A small self-supervised image encoder, trained from scratch: activation swiglu.
Rows from block 4 of a small self-supervised image encoder, named by matrix and row number. Rows with one number belong to one neuron. Each number is 128 + 32 x the weight over its row's rms, rounded and kept within 0 to 255. All counts start at 0.
After each neuron's rows are labels from the 100 images, of 14848, where the neuron reaches its largest size: "top examples" is what is common among them. Only what is clearly more common there than usual is listed. The data: aerial photos of the United States (SatlasPretrain). In brackets: how many of the 100.
# gate: MLP gate (model.blocks.4.mlp.gate.weight, 512x128), inputs 0-127
# fc1: MLP up (model.blocks.4.mlp.fc1.weight, 512x128), inputs 0-127
# fc2: MLP down (model.blocks.4.mlp.fc2.weight, 128x512, transposed), outputs 0-127

gate.255 [170 113 123  99  98 148 178 146  88 142 145  79 158 155 106  78  79 147 158 164 156 167  96 126 110 109 124  92 130 210 129 128  98 162 123 144 204 112 142 163 159 109 137 137 120 153  93 128  52  97 145 180  83  74 125 129 105  74 120 128 109  83 160  65  98 159 143 133 166 146 110 153 163 178 116  82 191 122  89 118 108 126 160 150  68 104 173 147 183 137 123 118  93  92 139  75 134 168 175 125 183 150 127  51 115 126 100 171 104 135 110  94 126 100 123 158 163 124 148 131 105 141 141 105 164 140 138  97]
fc1.255 [144 186 109 174 115 193 123  90 114  90 128  84  92 186 148 131  90 138 159 126 122 128  64  94  93 157 102 151 146 112 125 155  99 118  91 189 102  89 103 111 126  82 110 144  95  98 172 127 143 140  91 122  84  83 111 133 129 113  76 150 102  94 152 143 166  87 137 117 164 115 144 128 104  82 164 141 205 196 173 175 130 108 153  87 148 114 116 119 124 136  98 154 128  75 212 142 166 158 161 158 115 148 118 102 103  92 157 153 178 177 133 107 181 126 173 149 171  98 166 143 107 125  95  99 191 155 123 114]
fc2.255 [ 93 147  92 181  96 156 121 119 121  41  95  97 109 133 112  88  89 143 135 140 144  93 119 103  76  56 129 132 160  75 188 119 173 121  63 178 155 167 159  89 109 182 172 140  93 117 144 131 130 115 210  81 158 118 114 130 117 189 187 126 123 131 178 205 143 122  99 123 109 119 154  88 128 111  96  76 151 125 154 119 124 151 135 142 139 162  97  72 135 144 115 163 133 155 147 141 131 123  83 133 137  90 147 170 114 142 130 154 151 143 117 120  75  98 168  98 135  96 157 133 124 153 122 178 114 156 138  46]
top examples: crop field (34)

gate.503 [182 209 171  86 111  99 139 120 100  76  71 163 126 122 106 116 151 109 100 121  87  78 156 154 170  64 146 163 112 134 119 144 130 148 147 105  86 114 101 114 128 125 177 125  61 122 181 107 171 141 121  84 188 138 145 175 122 168 127 130  96 130 145 155 187 101 147 180 116 144 141 103  91 124 150 195 102 102 129 167 107 130 204  91 128 121 170 117 119 162 136 126 125 135 110  91 120 168  84 190 175  81 146 127 127  96 162 159 111 100 199 161  80 133  84 125 165 154 115 139  88 140 139 145 113 144  91 161]
fc1.503 [ 81 157  82 152 196  62 155 128 157  67 136  87 169 149  98 151  99 139  77  88 143  92 160 109 164 159  81  93  74 152  99  90  96 122 132 133 102  80 116  86 197 106 101 124  99  64 205 131 160 161 167 151 103 121 126 114 140 104 146 123 133  96 116 164 126 152 104 160 103 147 100 152 115 134 109 127 171 130 100 122 115 136 116 139 161 135 118 150  79 162 152 153 174 127 119 115 143 194 161 119 114 124 161 137 157 142 164 118  77 190 149  81 166 157 142 137 176 171 144 154  97  90 161 132 185  81  87  99]
fc2.503 [ 89 124 117 115 136 124 191 127 158  93 142  85 142 141 128 143 124 145 151  71  81 142 131 136 148 147 126 123  62 115 106  97 133 123 128 147 128 139 154 137  78 124  84 131  97 123  89 161  58 134 149  91  57 183 189 159 139 148  62 185 157 123 114  66 146  98 119  62 113 147 171  99 123 177  98 146 105 133 128 155 109 116 176 114 119  79  94 150 102  76 114  97 156  77 135 106 131  83 169 210 130 126 125 135 148 150  97 182 148 145 192 127 101 166 178 168 136 133 107 116 148 108 105  93 125 101 111  56]
top examples: building (71)

gate.373 [123 123 110 155 123 123 182  97 120 105 108 113 124 137  84  88  95 129 151  65  65 176 180  93  91 102 122 131 120 127 173 110 108 107  92 160 159 163  65 129 203  82  74  92 141 174 154 127 110 179 185 180 166 127 182 163  83 103 130 116  69 170 159 143 154 128  81 122 191 152 150 120 141 100 141 129 134 141 161 145 138 149 140 168 140 182 170 133 148 127 129 146 125 100 105 157  96 171 127 114 115  91 122 101 174 136 187 132 143 207 126 123 134  79 101  71 154 171 136 142 171 114 145  91 104 148 119 155]
fc1.373 [127  50 147 123  90 150 140 112 148 132 141 115 130 135 187 129  84 121 124 131 149 139 103 181 175 132  78 127 132 115 135 156 115 215 103 143 136 128  99 104 109  74 152 137 106 152 141 101 157  67 114 116 143 145 115 106 118 107 181 118  53 196 101 120 103 124  56 168 106 152 161 112 170 151 140  75  88 156 137 129 178 105 102 119  85  98 129 108 146 123 127 163 149 103 108 143 153 179 135  56 148  93  69 131  90  95  97 115  67  89 172 185 191  86 153 164 131 132  77 145  87 110 147 118 146 130  96 117]
fc2.373 [ 92 147 133 165 130 132 102 158 139 110 158 139 159 172 159 116 108 121  77 157 174 169 101 175 144 112 127 130 158 121 142 110 102 131  44  56  95 136 100  94 141 137 150 118 129 141 107 157 121 168 135  85  94 153 151 119  74 144 167  79  80 104 109 169 123 153  78  75 103 149 110 108 192 125  84 180 126 102 160 173 165 155 153 144 128 139 163 110 140 165  71 181 144 146 176 129 143 159 159  88 113 108 132  98 130 134 162 149  86 150 152 143 130 110 161 186 191  81 122 157  92 108 100  77 127 172 171 205]
top examples: building (67)

gate.427 [124 174 152 178 190  85  85 130 121 172 161 134 112 147 171  75  59 171 147 124 105 128 173 114 147 155 113 111  90  85 121 136 165  90  96 169 170  83  97  88 139 102 134 118 106 105 155 155  63 114 123  99 159 147 128 110  75 143  95  64 112 116 174 173  51 104 168 164 164 141  96 167 156 140 124 194 156 136  93 159  73 115 149 143 138 119 104 129 174  60 103 141 119 143  87 100 175 184 171 132 123 101 155 111 114 116 150 111 112 117 131 171 121  68 143 143  89 140 128 160 110 138 139  87 109 154  94 124]
fc1.427 [ 92 166 154 133 157 141  72  89 140 134 131  86 118 155 146 126  87 158  58 129 109  81 126  89 149  93 114 154 123  88  79 106 195 140 141 118 139 209  98  64 129 106 145  92 183 105 155 152 140 144  78  79  95 139 127 103 131 183 111 117  91 115 146 128 158 152 117 184  98 158  86 135  91 142 115 173 123 125 120  99 156 137 162 109  62  96 150 149 150 139  94 141  95 110 171 143  76 142 122 142 175 126 126  41 121 144  77 181 148 123 180 149 104 139 114  94 117  93 123  78 143 199 150 130 152 139 125 177]
fc2.427 [117 127 165 163 158 196 166 110 133 162 151  63 104 146 145  97 136 182  87 115  76 129 147 150 143 107 133 151 164 167 113 109 148 123 112  72  30 146 126 128 103  86 169 148 135 139 113 121  84 140 171 147 129 126  83  81 166 163  99 146 138 139 122 129 146 103 123 121 144  67 133 140  90 137 152 109 143  68  90  96  95  87  92 144  90 115 143 118 162 100 162  84  93  99 169 118 123 132 131 139  68 136 125 127 108 127 181 145 125 144 129 145  48 121 156  85 127  77 165 103 178 185 162  56 174 165 174 145]
top examples: building (92)

gate.347 [128 153  93 148 119 127  92  61 129 118 132  85  95 130 141 117 105 115 111 132 101  62 112  93 107 131 116 147  91 111 141 155 124  72 111 104 180 142  14  46 199 167 117 122 116  74  87 106 180  78 117 106 139 124  80 151 127 104 158 102 133 104 115  96 139 169 147 107 183 130 146 169 126 105 168  82 164  91 159 169 139 168  89 139 111 119 150  60 109 152 138 174 136  72 130 163 162  99 119  97 135 107 137  90 126 125  84 115 126 155 144  71  97  94 154 163 129 141 147 142 144 117  87 163 181 117 145  98]
fc1.347 [140  98 120 145 186 150 106 162 131 135 146 114 138 206 174 112 142 105  88 169 130 104 145 112 110 200 114 142 161 181 119  97 132  97 156 114 132 104 108 119 170  97  87  96 148  55 124  64 153 101  50 182 111  99 140 150  88 139 174 157  87 136  94 115 143 150 137 105 118  60 182 112 162 108 128  42 131  79 119 130 115 123 156  87 124 153 142 179 127 114 174 131 149 154 136 140 148 136 137 176 130  87 138 148 162 190 175 123 102  77 144  87 113 124 101 148 103 100 149 113  69 166 108  97  78 123  97 136]
fc2.347 [126 147 161 174  48  90 188 146  95  71 118 146 157 171 125 113 119 154 107 129 140 144  94  94 136 112 153 108 139  94 151 160 140 113  78 127 116 169 175 122 174 157 129  85 111  93 106 107 114 100 111 126 167 176 136 161 148 110 149  66 132 133 172  60 122  75 144 159  85 132 102 167  47 150 117 144 122 127 116  63 118 189 138 155 133  39 112 116 179  85  84 162 147 135 127 122 120 112  74  90 150 130 145 109 147 122 140 171 155  75 133 155 152 156 119 149 159 165 192 161 102 135 150 113 147 152  75 140]
top examples: building (77)

gate.134 [132 106 101 162 139 121 101 145 172 105 130 125  98  82  74 153 134 141 146 117  71 117 135 125 120 153 154 164 137 165 105 119 141  81 119 101  94 111 138 122 135 203 135 143 101 122 145  63 131 125  91 145 250 137 123 128 165 121 176 147 162  93 185 138 121 153  79 121 146 107 147 125  88 152 153  66 112 140  54 183  38 149 108  87 118 129  92 112 183 203 145 115 113  92  70 155 136 122 108 137 146 158 111 101 134 149 138 160  91 138  70 126 162 141 102 110 169 138 148 109 122 110 130 158 112 102 170 177]
fc1.134 [121 118 123 118 175 162 115 126  78  91 152 143 152  73 115 113 135 101 160 129 149  94 141 109 168 146 111  99 132 165 169 110 133 161 141 164  61 174  79 137  83 120 141 147 113 127  32 155 138  64 110 113 117  98  89 123 131 152 127  57 128 128 109 230  86 106 119 150 150 190 142 101 131 151 130 136 144  88 168 120 111 157 142 146 118  85 127 111 122 101 127 120  79 130 102 152 107 191 137 154 101 144 126 154  90 175  75 120 165  47 164  89  96  55  98 115  89 101 133  96 135 130 153  87 134  85 135 111]
fc2.134 [144 125 108 136 141 109 134  96  62 191 172 107  88 124 152 122 104 115 151 127 138 135 102 121 148 102 138 119 120  77 138 107 147 176  95 122 132 191 145 148 100 121 115  80  79 125 121  67 135  92 131 159  70 129 104 161 108  92 125 160 141 147 142  86 158 163 156 140  92 138 105 124 144  78 149 134 104 118  88  60 141 207 229 105 106 128 118  53 144 122 146 181 146 195 147 160 168 109 171 142 128  94 116 118 132  90 138 141 134  81 150 123 173 162  95 131  54 109  86 152 126 165 108 178 145  99  80 155]
top examples: crop field (26)

gate.141 [141 160 166 109  84 134 139 131 155  96 180 112 146 166  88  47  88 150  77  82  87 114 110  92 139 171 143 160 154 122 123 109  92  54 114 132 122 124 120 130 138  80  96  96 170 137 110  86 116  96  99 146 131 100 116  85 168 138 143 144 123 148 157  63  43 132 132 134  79 124 103 184 143 184 134 124 186 157 143 131 180  81 164 163 101 134 125  97 112 109 105 138  63 138 128  93  39 151  95 141 112 115 106 115 155 155  94 114  87  94 140 114  81 131 154 166 121 146 135 111 156  92  83 102 163 101 140 176]
fc1.141 [126 156 126 117 140 109 122 122 130 157 116  95 223 134 127 199 163 153 105 141 153 143 122 120 134 210  48  84 161 100 153 142  98 113  93  92 125 119 105 164 132 153  89 122 112 186 132 154 103 177  93 152 128 124 153 176 114 172 186 152 137 170 130  88 107 167 130 156 171 113 143 184 150  39 183 140 177 155 141 111 123 137 184  91 173 135 114 150 119 147 151 148 116 146 106 122 190 146 111 151 109 165  82 150 136  99 153 109 164 110  80 135 183  85 101 177 112 142 124 112 145 121 128 188 150 109 146 155]
fc2.141 [137 150  73 138 151 173  97 146  72 113 122 132 168 113  98 144 142  59 169 189 144 107 121  61 151 156  78 142 138 124 136 114 142 129 118 145 142 108  96 150  88  64 103  78 117 132 146 121 126 128  82 124  82 131 188 147 143 137 123 130 138 133 105 158 108 146 121 132 109 156  80 151 129 116 100 139 136 157 146  80 138 115 170 153  85 167 100 136 109  73 135 146 143 159 127 109  55 132 143 249 134 179 125 130 136 163 200 123 111 105 103  80 157 142 125 152 151 145 167 130 162  95 121 133 185 187  57  79]
top examples: building (92)

gate.105 [139 109 140  75 106 119 109  85  98  89 135  81 115 170 143  74 136  99 144 167 154  61  86 116 146 118 131 129 141 141 129  96 178 105  72 136 109  92 140 111 151 106  84  80 112 169 127 195  66 194 137 193 154 141 111 135 145 121 111 133 153 106 114 112 121 102 139 172  85  93  54  95 149 137 133  83 117 138 145 190 101 113 185  95 159  94  99  57 157 166 137  46 151 148 107 138 123 132 145 150 122 165 146  99 104 178 103 153 149 186 112 126 134  99 203 146 117 118 140  80 118 117 155 153 102 161 140 121]
fc1.105 [ 82 108 127 117  73 175 168 172 142 149 153 172 140 112 128 148  88 120 152  80  96 111 127 114  90 112  95 182 112 180 143 130 126 167 192 137 116 146  84 172 117 108 128 116 196 131 123  88 150 155 163 167  77 196 111 132 145 108 108  92  91  95 184 143 195 172 126 142 180 114  87 189 123 102 136 155 146  90 116 166 142 101 135 151 118  95 140 115 130 166 140 118 126 141 101 108 110 132 107 154 120 147 131 170 103 136 124  91 111 141 173  83 134 110 114 160 124 130 149 152  83 106 118 220  56 110 155 218]
fc2.105 [120 224 160  90 114  97 155  92 113 119 119 106 149  69 116 149 162  98 154  91 121 173 102 127 124  78 121  88 128 165  73 162 170 162  68  81 178 155 100 177 110  74  89 223  78 174 152 175  52 152  75 143 176 121 155 134 109 151 124 128 118 141 106 108 116 133 132 118 137 145 137 136 140 117  97 118 179 141 122 159  84 118 112  93 144 149 154  54  90 144 125 124 139 124 117 122  97 112  95 142 114 119 168 124  65 108 103 171 103 150 121 138  91 120 182 124 171  98 152  87 108 118 135 114 174 125 137 112]
top examples: building (68)