config = dict(
    arch='convnext_v2',
    crop_scale_min=0.4,
    horizontal_flip=True,
    cutout=0.25,
    slots_per_expert=1,
    shared_expert=False,
    projector_out=1024,
    adamw_lr_other_params=0.0018,
    grad_clip=1.0,
    epochs=14.3,
    warmup_steps=280,
    adamw_weight_decay_other_params=0.05,
)
Rows from block 3 of a small self-supervised image encoder, named by matrix and row number. Rows with one number within an expert belong to one neuron, the router's apart. Each number is 500 + 40 x the weight over its row's rms, rounded and kept within 0 to 999. All counts start at 0. Numbers have three digits each. After the name is the row's rms in percent of the matrix's.
Before each expert's rows are labels from the 100 images, of 14848, where the router gives the expert most weight on average: "colour at peak" is the nearest of a few named colours to the mean colour under the peak. Only what is clearly more common there than usual is listed. The data: aerial photos of the United States (SatlasPretrain).
# router: slot weights (model.blocks.3.mlp.router.weight, 16x128, trained with AdamW), inputs 0-63
# gate: expert gate (model.blocks.3.mlp.gate, 16x32x128), inputs 0-63
# up: expert up (model.blocks.3.mlp.up, 16x32x128), inputs 0-63
# down: expert down (model.blocks.3.mlp.down, 16x128x32, transposed), outputs 0-63

# expert 6
colour at peak: brown
router.6 103:476428441459549472567535495452550426486452484492519513580507504569517470445553422535513522481466536532527490566502479541506553511499545514509489496420488497507499506555492487494538559493505462
gate.0 103:518477472471443510446557538530396528475463473538452522516442438508446438488439444516444536489501522540450504466524526432482552481509551481521518470474462460442448478411439530550469543500515531
up.0 095:418496517476465509576486516479562470459495539579434474496498546446469478554565503551499494506490535495467474506431533478486475552525445474432539538498469414543535552533456516528528493498541526
down.0 107:485498488567485446519503580544530489425474527486513505553578488499492477565580518461532519431430475561449514551460520506499539470533464508504560524512470576556469480501443494516550453447471488
gate.1 102:542505464465443462505484452477489510478517545508486515574481475521547514496442526518508443516489564446562430523428470441527523518535481460534497503474461583537539446473467506446570555476494537
up.1 100:486473530517540515527525464498511530506576456489512561474484502526519475523479435463512551464511505524503460513470432543478538561411466425472497501517476512588553535487537518473568499495425572
down.1 099:541477515540481485493436557507491469490512472491473474522433498478508478480536427449451502554482556439560452514516506479519526520443492503565545497499514563527423576509494424492487588550477533
gate.2 105:519542535516497612460501427576490558480482493484505459539492520513511497580472472531508566529565444583529536539474484535536474518532549450528489494463507511472525507533512500575483498557474490
up.2 103:516522529430508541472535527549524492510508427529553623505487527527597489461554485493471488460517463529485446527519468493536531452461503472480430494468529461463459460562499580531494509578518506
down.2 107:445516495461487550563525435490488426546482578585489502471528509515520495490537469498486482485409478526504533524458519497555491561557491539523519535504467456469487550581467520533456515510602463
gate.3 102:510432462587446484487503480509454516444513536458469486514563486437524554460441510439464532512474444473524463531521498425580592516524405466532429546491427564494527600550501523535464482458454511
up.3 103:473480429532551447432519495476420539605479426466480506455539468567475531532543455455489501506502474472516542534494546572614558483459462498480448481509490497496491455547496519492473469492502511
down.3 097:564488514470467446508530350492483540522454488508451570487543494457459565464548498477488474406453499500476483491412555476594517491494469523488502450530465507423535468489455546491548488528433494
gate.4 101:463471525496496491514458554575473416500501497464586540553526471421560597517509459511473474471504467492520522547542478443513493507480487470517536485544427465477427522585457541429510550540526428
up.4 109:498446444537430524531494577493446440483539522621487497535492506493526482516494499491469539428487528561520525461521493482554470534488535499586498517556553525490450508476476518477477548414494544
down.4 105:527454491552481529468463498499509517503505448426534475507510523535529432437452524511470494483484514446474535530418477434610393546540449531444510536591547490531458556506587502466522532481471507
gate.5 092:463538518481516481523499566516472365469570441511512522460512449553399542526477439462483545487526465457487516414459444520516506464482478475548489540577494482488460441569490535521532485500450574
up.5 105:516458487479489510485567549500462513438415473487494494500480529444502522511482542534452454488581581490527534464554462501583530495428531511454565505518510475578531532529533474491540462555474459
down.5 106:509505521516561558506482525525455536503486523529448498506562437485421487459510501460533537520466468441545484414484465427551483497488514523496518468546463515527550461479442465553522533498543495
gate.6 096:439513469508506493476549512535504525509418464467420522503493470545470450437470506533466535519501421539502509457565507464542506582479470492513542473539472423449543488541467540405540421464495537
up.6 091:486551470471441499578533501442469470510492539487510419463503599424496496541480545503460509444479474423461522540467543491529443507483526446544469510420450533507521448467516487597524504516486470
down.6 095:494498489542512508558534504539460526448500555577447494503535473478502478435471489497485470499524525428562506471578593503439452581473581492483500495446518473503486507494492431420462542508462541

# expert 8
colour at peak: brown
router.8 110:495503460492457478521474501604489507525410439484468593494480440520480481491551534541510522447508531501498460571426495443556520500403478482506388513490527518425491519494506533566480502512474524
gate.0 108:605505511513515496522442485506446575464488479501573554505494511542487445472506506476471446451465472558480478517530573471504532440419512534452516540547502489460439481539552480431473512471421481
up.0 105:516553497459482495497457481534508533536538492478529483458529462534471452520407495544547433516456503485454594465528485466515525446435497468486491518523498421409530519455494563542503503441493500
down.0 105:505501517501532534496559522440518553507543416522499480497455550437500402585496491518514469454463484465544521434501501469456432524482533514389484472534541473460489538502524489508559486558514465
gate.1 097:516475447422523504524510554505488377488585569556493545530488512519518473502483500587543525556517408477467512469477482483521503468411432492411557460540569555460568547491439541526520518511546553
up.1 100:460473461539562489478538475500501465488414473508497473455572523496501457518482524468460467447534542558547405539488505484479440524570478453567493504550438474552576448465414474526538506583469493
down.1 101:505535540545476451506400471506482531560560516612519481508459437506522534512531469474495473534533529531545483532560496523487499481485549652507508458540523545498541448523547421509503427600506574
gate.2 104:444441486530519512506468501418447517489535469503483534430543571504520527495454485491493577504490509431469494491427461588543509473582452517477540511503516528501482413510515462428499500433486456
up.2 096:457542486502498457431471497480516468522401482542470464555444530458474433533569516439427424493582483460556456488511467447429531407483502574461452497557534544473471452501417503601509461474543501
down.2 103:437532467483489559443510498505470528444467558515506500444439496429483550476494527481479480516462581470522476479443526506533432483440515462535446525417525517516530496518458540496563559509436509
gate.3 099:499500564467482459481438450563509476458472488482508483514487485487474518553454572489512584522498513486465500402494578462493536463516485492542539498472485426442493498450553474528548508442456440
up.3 112:517517504479518512499452492529496456417498490553538563441451478565566479470513516543498460482463524501484537474509482453528463467555469505485518493532558537535534585460529524479561501523435472
down.3 105:491495525559536442544497437457479504465449500571546477443504466524553470502491503517478510517468544507498494503543437516586439499480481500558502438504483479504498493502511495454516533556508575
gate.4 090:525503486499539492477491579503566457547521518499520527508561511559565516539540452463515512524448472514502484512481509492490523466579531524483469487479600514503454458590445429504547568453431495
up.4 106:504508486488519470484543503497513505527533490458452476443527441487431464467507587519479527490493471433474448519563532559506533533479508448516513501481454547487657498572523513428447495561521495
down.4 104:476509442529430476549482458522482500508462471541472526562469493461443505466532468494408465507516469434531505545484450478573441506500528479559479462533563467464479465575492504475471635499525465
gate.5 097:430524502483533519461479509515433563514525475518507531519487449481518482501537432491561493471467507481491511553444525540512591479564506533540597466452502460406471562539554589518469497551506500
up.5 097:449411422404454488560461468579550523451562510492470512494464476421505418484469490460549486443501537498468431565469463471485492488464478469456497513496536468511500601507543503507541494541520444
down.5 101:526442495498469512535527474525559546465550425469534509502502524558507476472535445531518465476525562525434475489470454542513558509499497508465432433493516588502540521496463490518470479479491547
gate.6 100:528503542467475552521559472536499490478438523458570508476513543603514424498449491500480500482526449475548523489472485558558481436583454467482548507518462513547528540468450511551469490591505442
up.6 086:490555489601537555516493499539571436573488535518414520490484545471490442536567467566437516502513514460437503463564472454520586447493465592537567567512434459466515459493456537479485525429483590
down.6 099:493519487471533481519505504584457513491472430554435549497486540544547519443427537602503477519480526456543499485509514522477492537452486538473501480438448404467460456534525466511575506454486425

# expert 2
colour at peak: pink
router.2 101:462540479492488507524514524485444514531494494533559497453464573452511476502485505601512502480409468562535511575500476520537474464489563523513427434543591508528492513444477502495486491460517499
gate.0 108:488415459496502455473525486432454535499503478507497489516523578508461586468439457417420580491478514375550562451457522496492491505453471546510513524527479525515508512578500528500476527528578432
up.0 098:509428501505525465444565483514552469538498419535526461450492495558446460501558482520444481498466548482561541556531507508543517558486545582481500450490452496435552539526440600500451529493523539
down.0 096:561556534521475510443502504481476485433460517484472479512488475534475506528507525514447497438486435549470498494579445456499438549468456482551518502592490549538407479530492458525518587453474518
gate.1 109:539447460507458489496522503517510512527480500505542509526533533493497542525564506421498498526531550457416475457454517588435545460531482533518512487485534391502511488556475471526553523550478547
up.1 100:448516490539459556517551535551446547460459506510473421406511536542451556473552548504513435439499471501513512527483523445491484549405516482485525531446515418492515481499466511473447587474525478
down.1 111:536430438460535519498485530460449486452503480527507462530526511500520589504492487522503476455460492445507466498463477527485513494465449492508458503519556491506511532500515477507477497456535506
gate.2 105:554445522502525515473564536528418535438417581452518522540520493487485488558521519488482467464470461414379488493557484515476554509490465435485545502468498521570453432437468459420478466509582524
up.2 094:511521485480464526509482537537597556497461535504516421565532508477525450470480510499471496433411503519528520523463481399543492486493540478442497488515531442556548474500544567428497521485497555
down.2 105:500549554449546448541487575546464484468496492451509546486485427563441469527496511464474508537494520462515460511449453451463567461484583559517474520481542520460484491510460544465535460407457548
gate.3 098:531527425474550501462473487522501468477563457519483516507529477501507522450520480460540466557477465491519518496495510439483549508533555443497577461497472496468478477470465476500624483522550472
up.3 106:555564539462452511567497398502484586527505442552448462474459523510497540527487554484444508509467502501458520483425523462536498493516524458522474431507471501462496453478523479542501510482443471
down.3 102:534456494479541510516445448427492570534417514596460569547614534526523523485480498544477453522419522511519497469485517522516481486502497544495470486458533534429521484489464470515492458574462491
gate.4 100:572543501454509512490465531484523554455480545531496502546377519518501533486505483543490564532526500489520466476475457441569458544549537559518586472447557460527536455480523511500496494496562523
up.4 095:467440488512527521494477411546462504520469507504493483597582468537451561541521553527459495498511494504445456465479445578406433540515512470499498489522556463513524468417461457533485457504502545
down.4 104:533551510528534525443536525494570491515575361575482579505489428503474532535523487522507496539508484422525451525438524481519488520513472533534545497548495484452509493545509506476506472492547528
gate.5 094:525459528459542490456454452496589471565485530517430510472474549584502486492553532434476544473578466498463507477507515544525478514397521524441525420466515463403543504458400509585532533530504494
up.5 098:428598494505524467528545507454544551516451471513495482506464478518493500568515525543458502505496524515445503506542501473541532455490519426432475482560539443468493416529596504531519481535556504
down.5 098:494466501510450498517504508444487452492426492533480405479456529461503538504512552456492558505540532507485489518447517428521537530470543451470503450608528459513494509514487509469445551454437543
gate.6 100:544489533434471526393467458491494495517550542481439514466522456496558471475490525568488522507514564489572491507536501489492479516446453512535447507514515537465551503484513464464569545446444392
up.6 104:441440480468493551510479491509480502595488532497552460458457509502484466477471498562496525498487473457493589485502443506541532477536539499494485471517549544469439514415544470461593463544460449
down.6 093:525488558499492502528485484518548534483513514413447499518469560535539489461569505525529562513470503482490574481533553507476474517528580538595513511503508513515485466544533540507481554529544572

# expert 10
colour at peak: brown
router.10 099:474453537509568440481473480514568518471407625556548500520524462592496540576529424535464459515555523502478529514467509500528538516460537448505465579492496472516476497478452469569529510450558473
gate.0 110:467486465485505481576499547443511490541544388458526535543431534481509465496506452505478528546574479479542526519502478563570472446507439524504492470487438561501491532503438465461576503509434540
up.0 102:564478491459529545513461515429455435439533501484581531476496514533501558558526478569471414417543554431503513514537514538560517513572558519527461433477521430432502511544506467550544555521529492
down.0 096:469471434492424527450558500518487594511490528486445505529490430558530479497507488562508526595495499491527477521516546488535499463481486483531501514523479393460531510517537579505479587457552476
gate.1 116:520577571478534521480520446552485417452459460570492543527485504534612549461522511512540478471475467495524475588557567472503453458537481497549467479473517500503483488569486543576510569509530548
up.1 099:536562455519508505474456434510501546530569442516510477497479472533502515465492512519450513561503449600587512493429484488416504523480504495540517490461548506613478563503560491576560524421544508
down.1 094:479468531464530472571509549463513467520475549447473530560477478420514547444579534537530505436493461437534544540422439448454464645471449534500516493480471509544505533505556531470540511497532441
gate.2 112:544475470405502492429538502505509491521469471517547550537488535462470431434458546480501489486447540486509530493527579421488507524435463576552517496531538408478489493475538563528513482453532456
up.2 095:501484530460495496551558527543581500537459473540467417505508461562452520475540486496481491508542522437547462492474505488514496513478550483380502535512508513496509445516458486530477515548495489
down.2 094:501479463528525496474534477520442527462469463534518514527537534490449486504560510492485469432500547536490512490506528481489556483481454495482512532451497613370520561461460497545490543526498493
gate.3 099:510551438505483543524528517472563513448436465567515490519435453367519485469548409466525444514534510482493509455502566516446455559510534449557484495542482510473481481531463469503527549559525547
up.3 091:502506473540483486513488500546465518488517495504519561493570478545490518424502491466541433467500526508410531471550576448465526584386513512541528536483500434619526526510459516573425512534429515
down.3 108:536546563473463445486464532561441499508494525486505506578448486478418445485498545439493520529502552453485544509436479498477498460560497463547490454577501552489437494477531445586457523468540557
gate.4 095:529500534494484386530516520476538492556497511462485500445478521522592575497475532468429460452598488544483526492523417496448480436518467454492523466509525484529507519531470560433517499509517537
up.4 109:442455430461402511526434457482494516566578472534515484593520519552454530514458560471493497504515544444555572499587476495534518456486459541505531459491520524482554471474503503491423500432516490
down.4 098:454469485541463453540513471523504552475567477477465434512460515475499494527504462452505505552534512451498442499548518519453476525559454500482503500508391481446531568537515501470520487493490527
gate.5 099:486553487443415353552501430575540483478495508523503515464499524515476434488447423499521507475514454517514561486422481505507535569530518493510495426500485479524548499476476502515464523514481538
up.5 104:487463500507507514472519563456481553482530470510437482464461556521557421448458514549449535497577464405546475504535500481452507545545514533438489454527555518484489478511491539482461524558476466
down.5 099:525470508508556470513530545543506550526488571541546476434549498494518510498487461487500529551427520452532531564477480458500545449524481491561521455470535564513471497437452578471494446469450517
gate.6 105:502532523520538532541513490476495444502491516482504458509515439522518512518469555476471433440461496506534439579430541482503554460501408462515453529457570538489477418514556488506519567569491475
up.6 111:493532447493534555515516520458491436480521511484447556477493529539464448468402432489530486528509535438581446567440490431512492438524490484515562539533489506574485454475499471488510543476492526
down.6 108:510494448459516513441499498449380466452500497469524478485490464496583479543498517480552511489494478390485502504478452488508482522521494446576506489468486483461531468529559483563458561521469477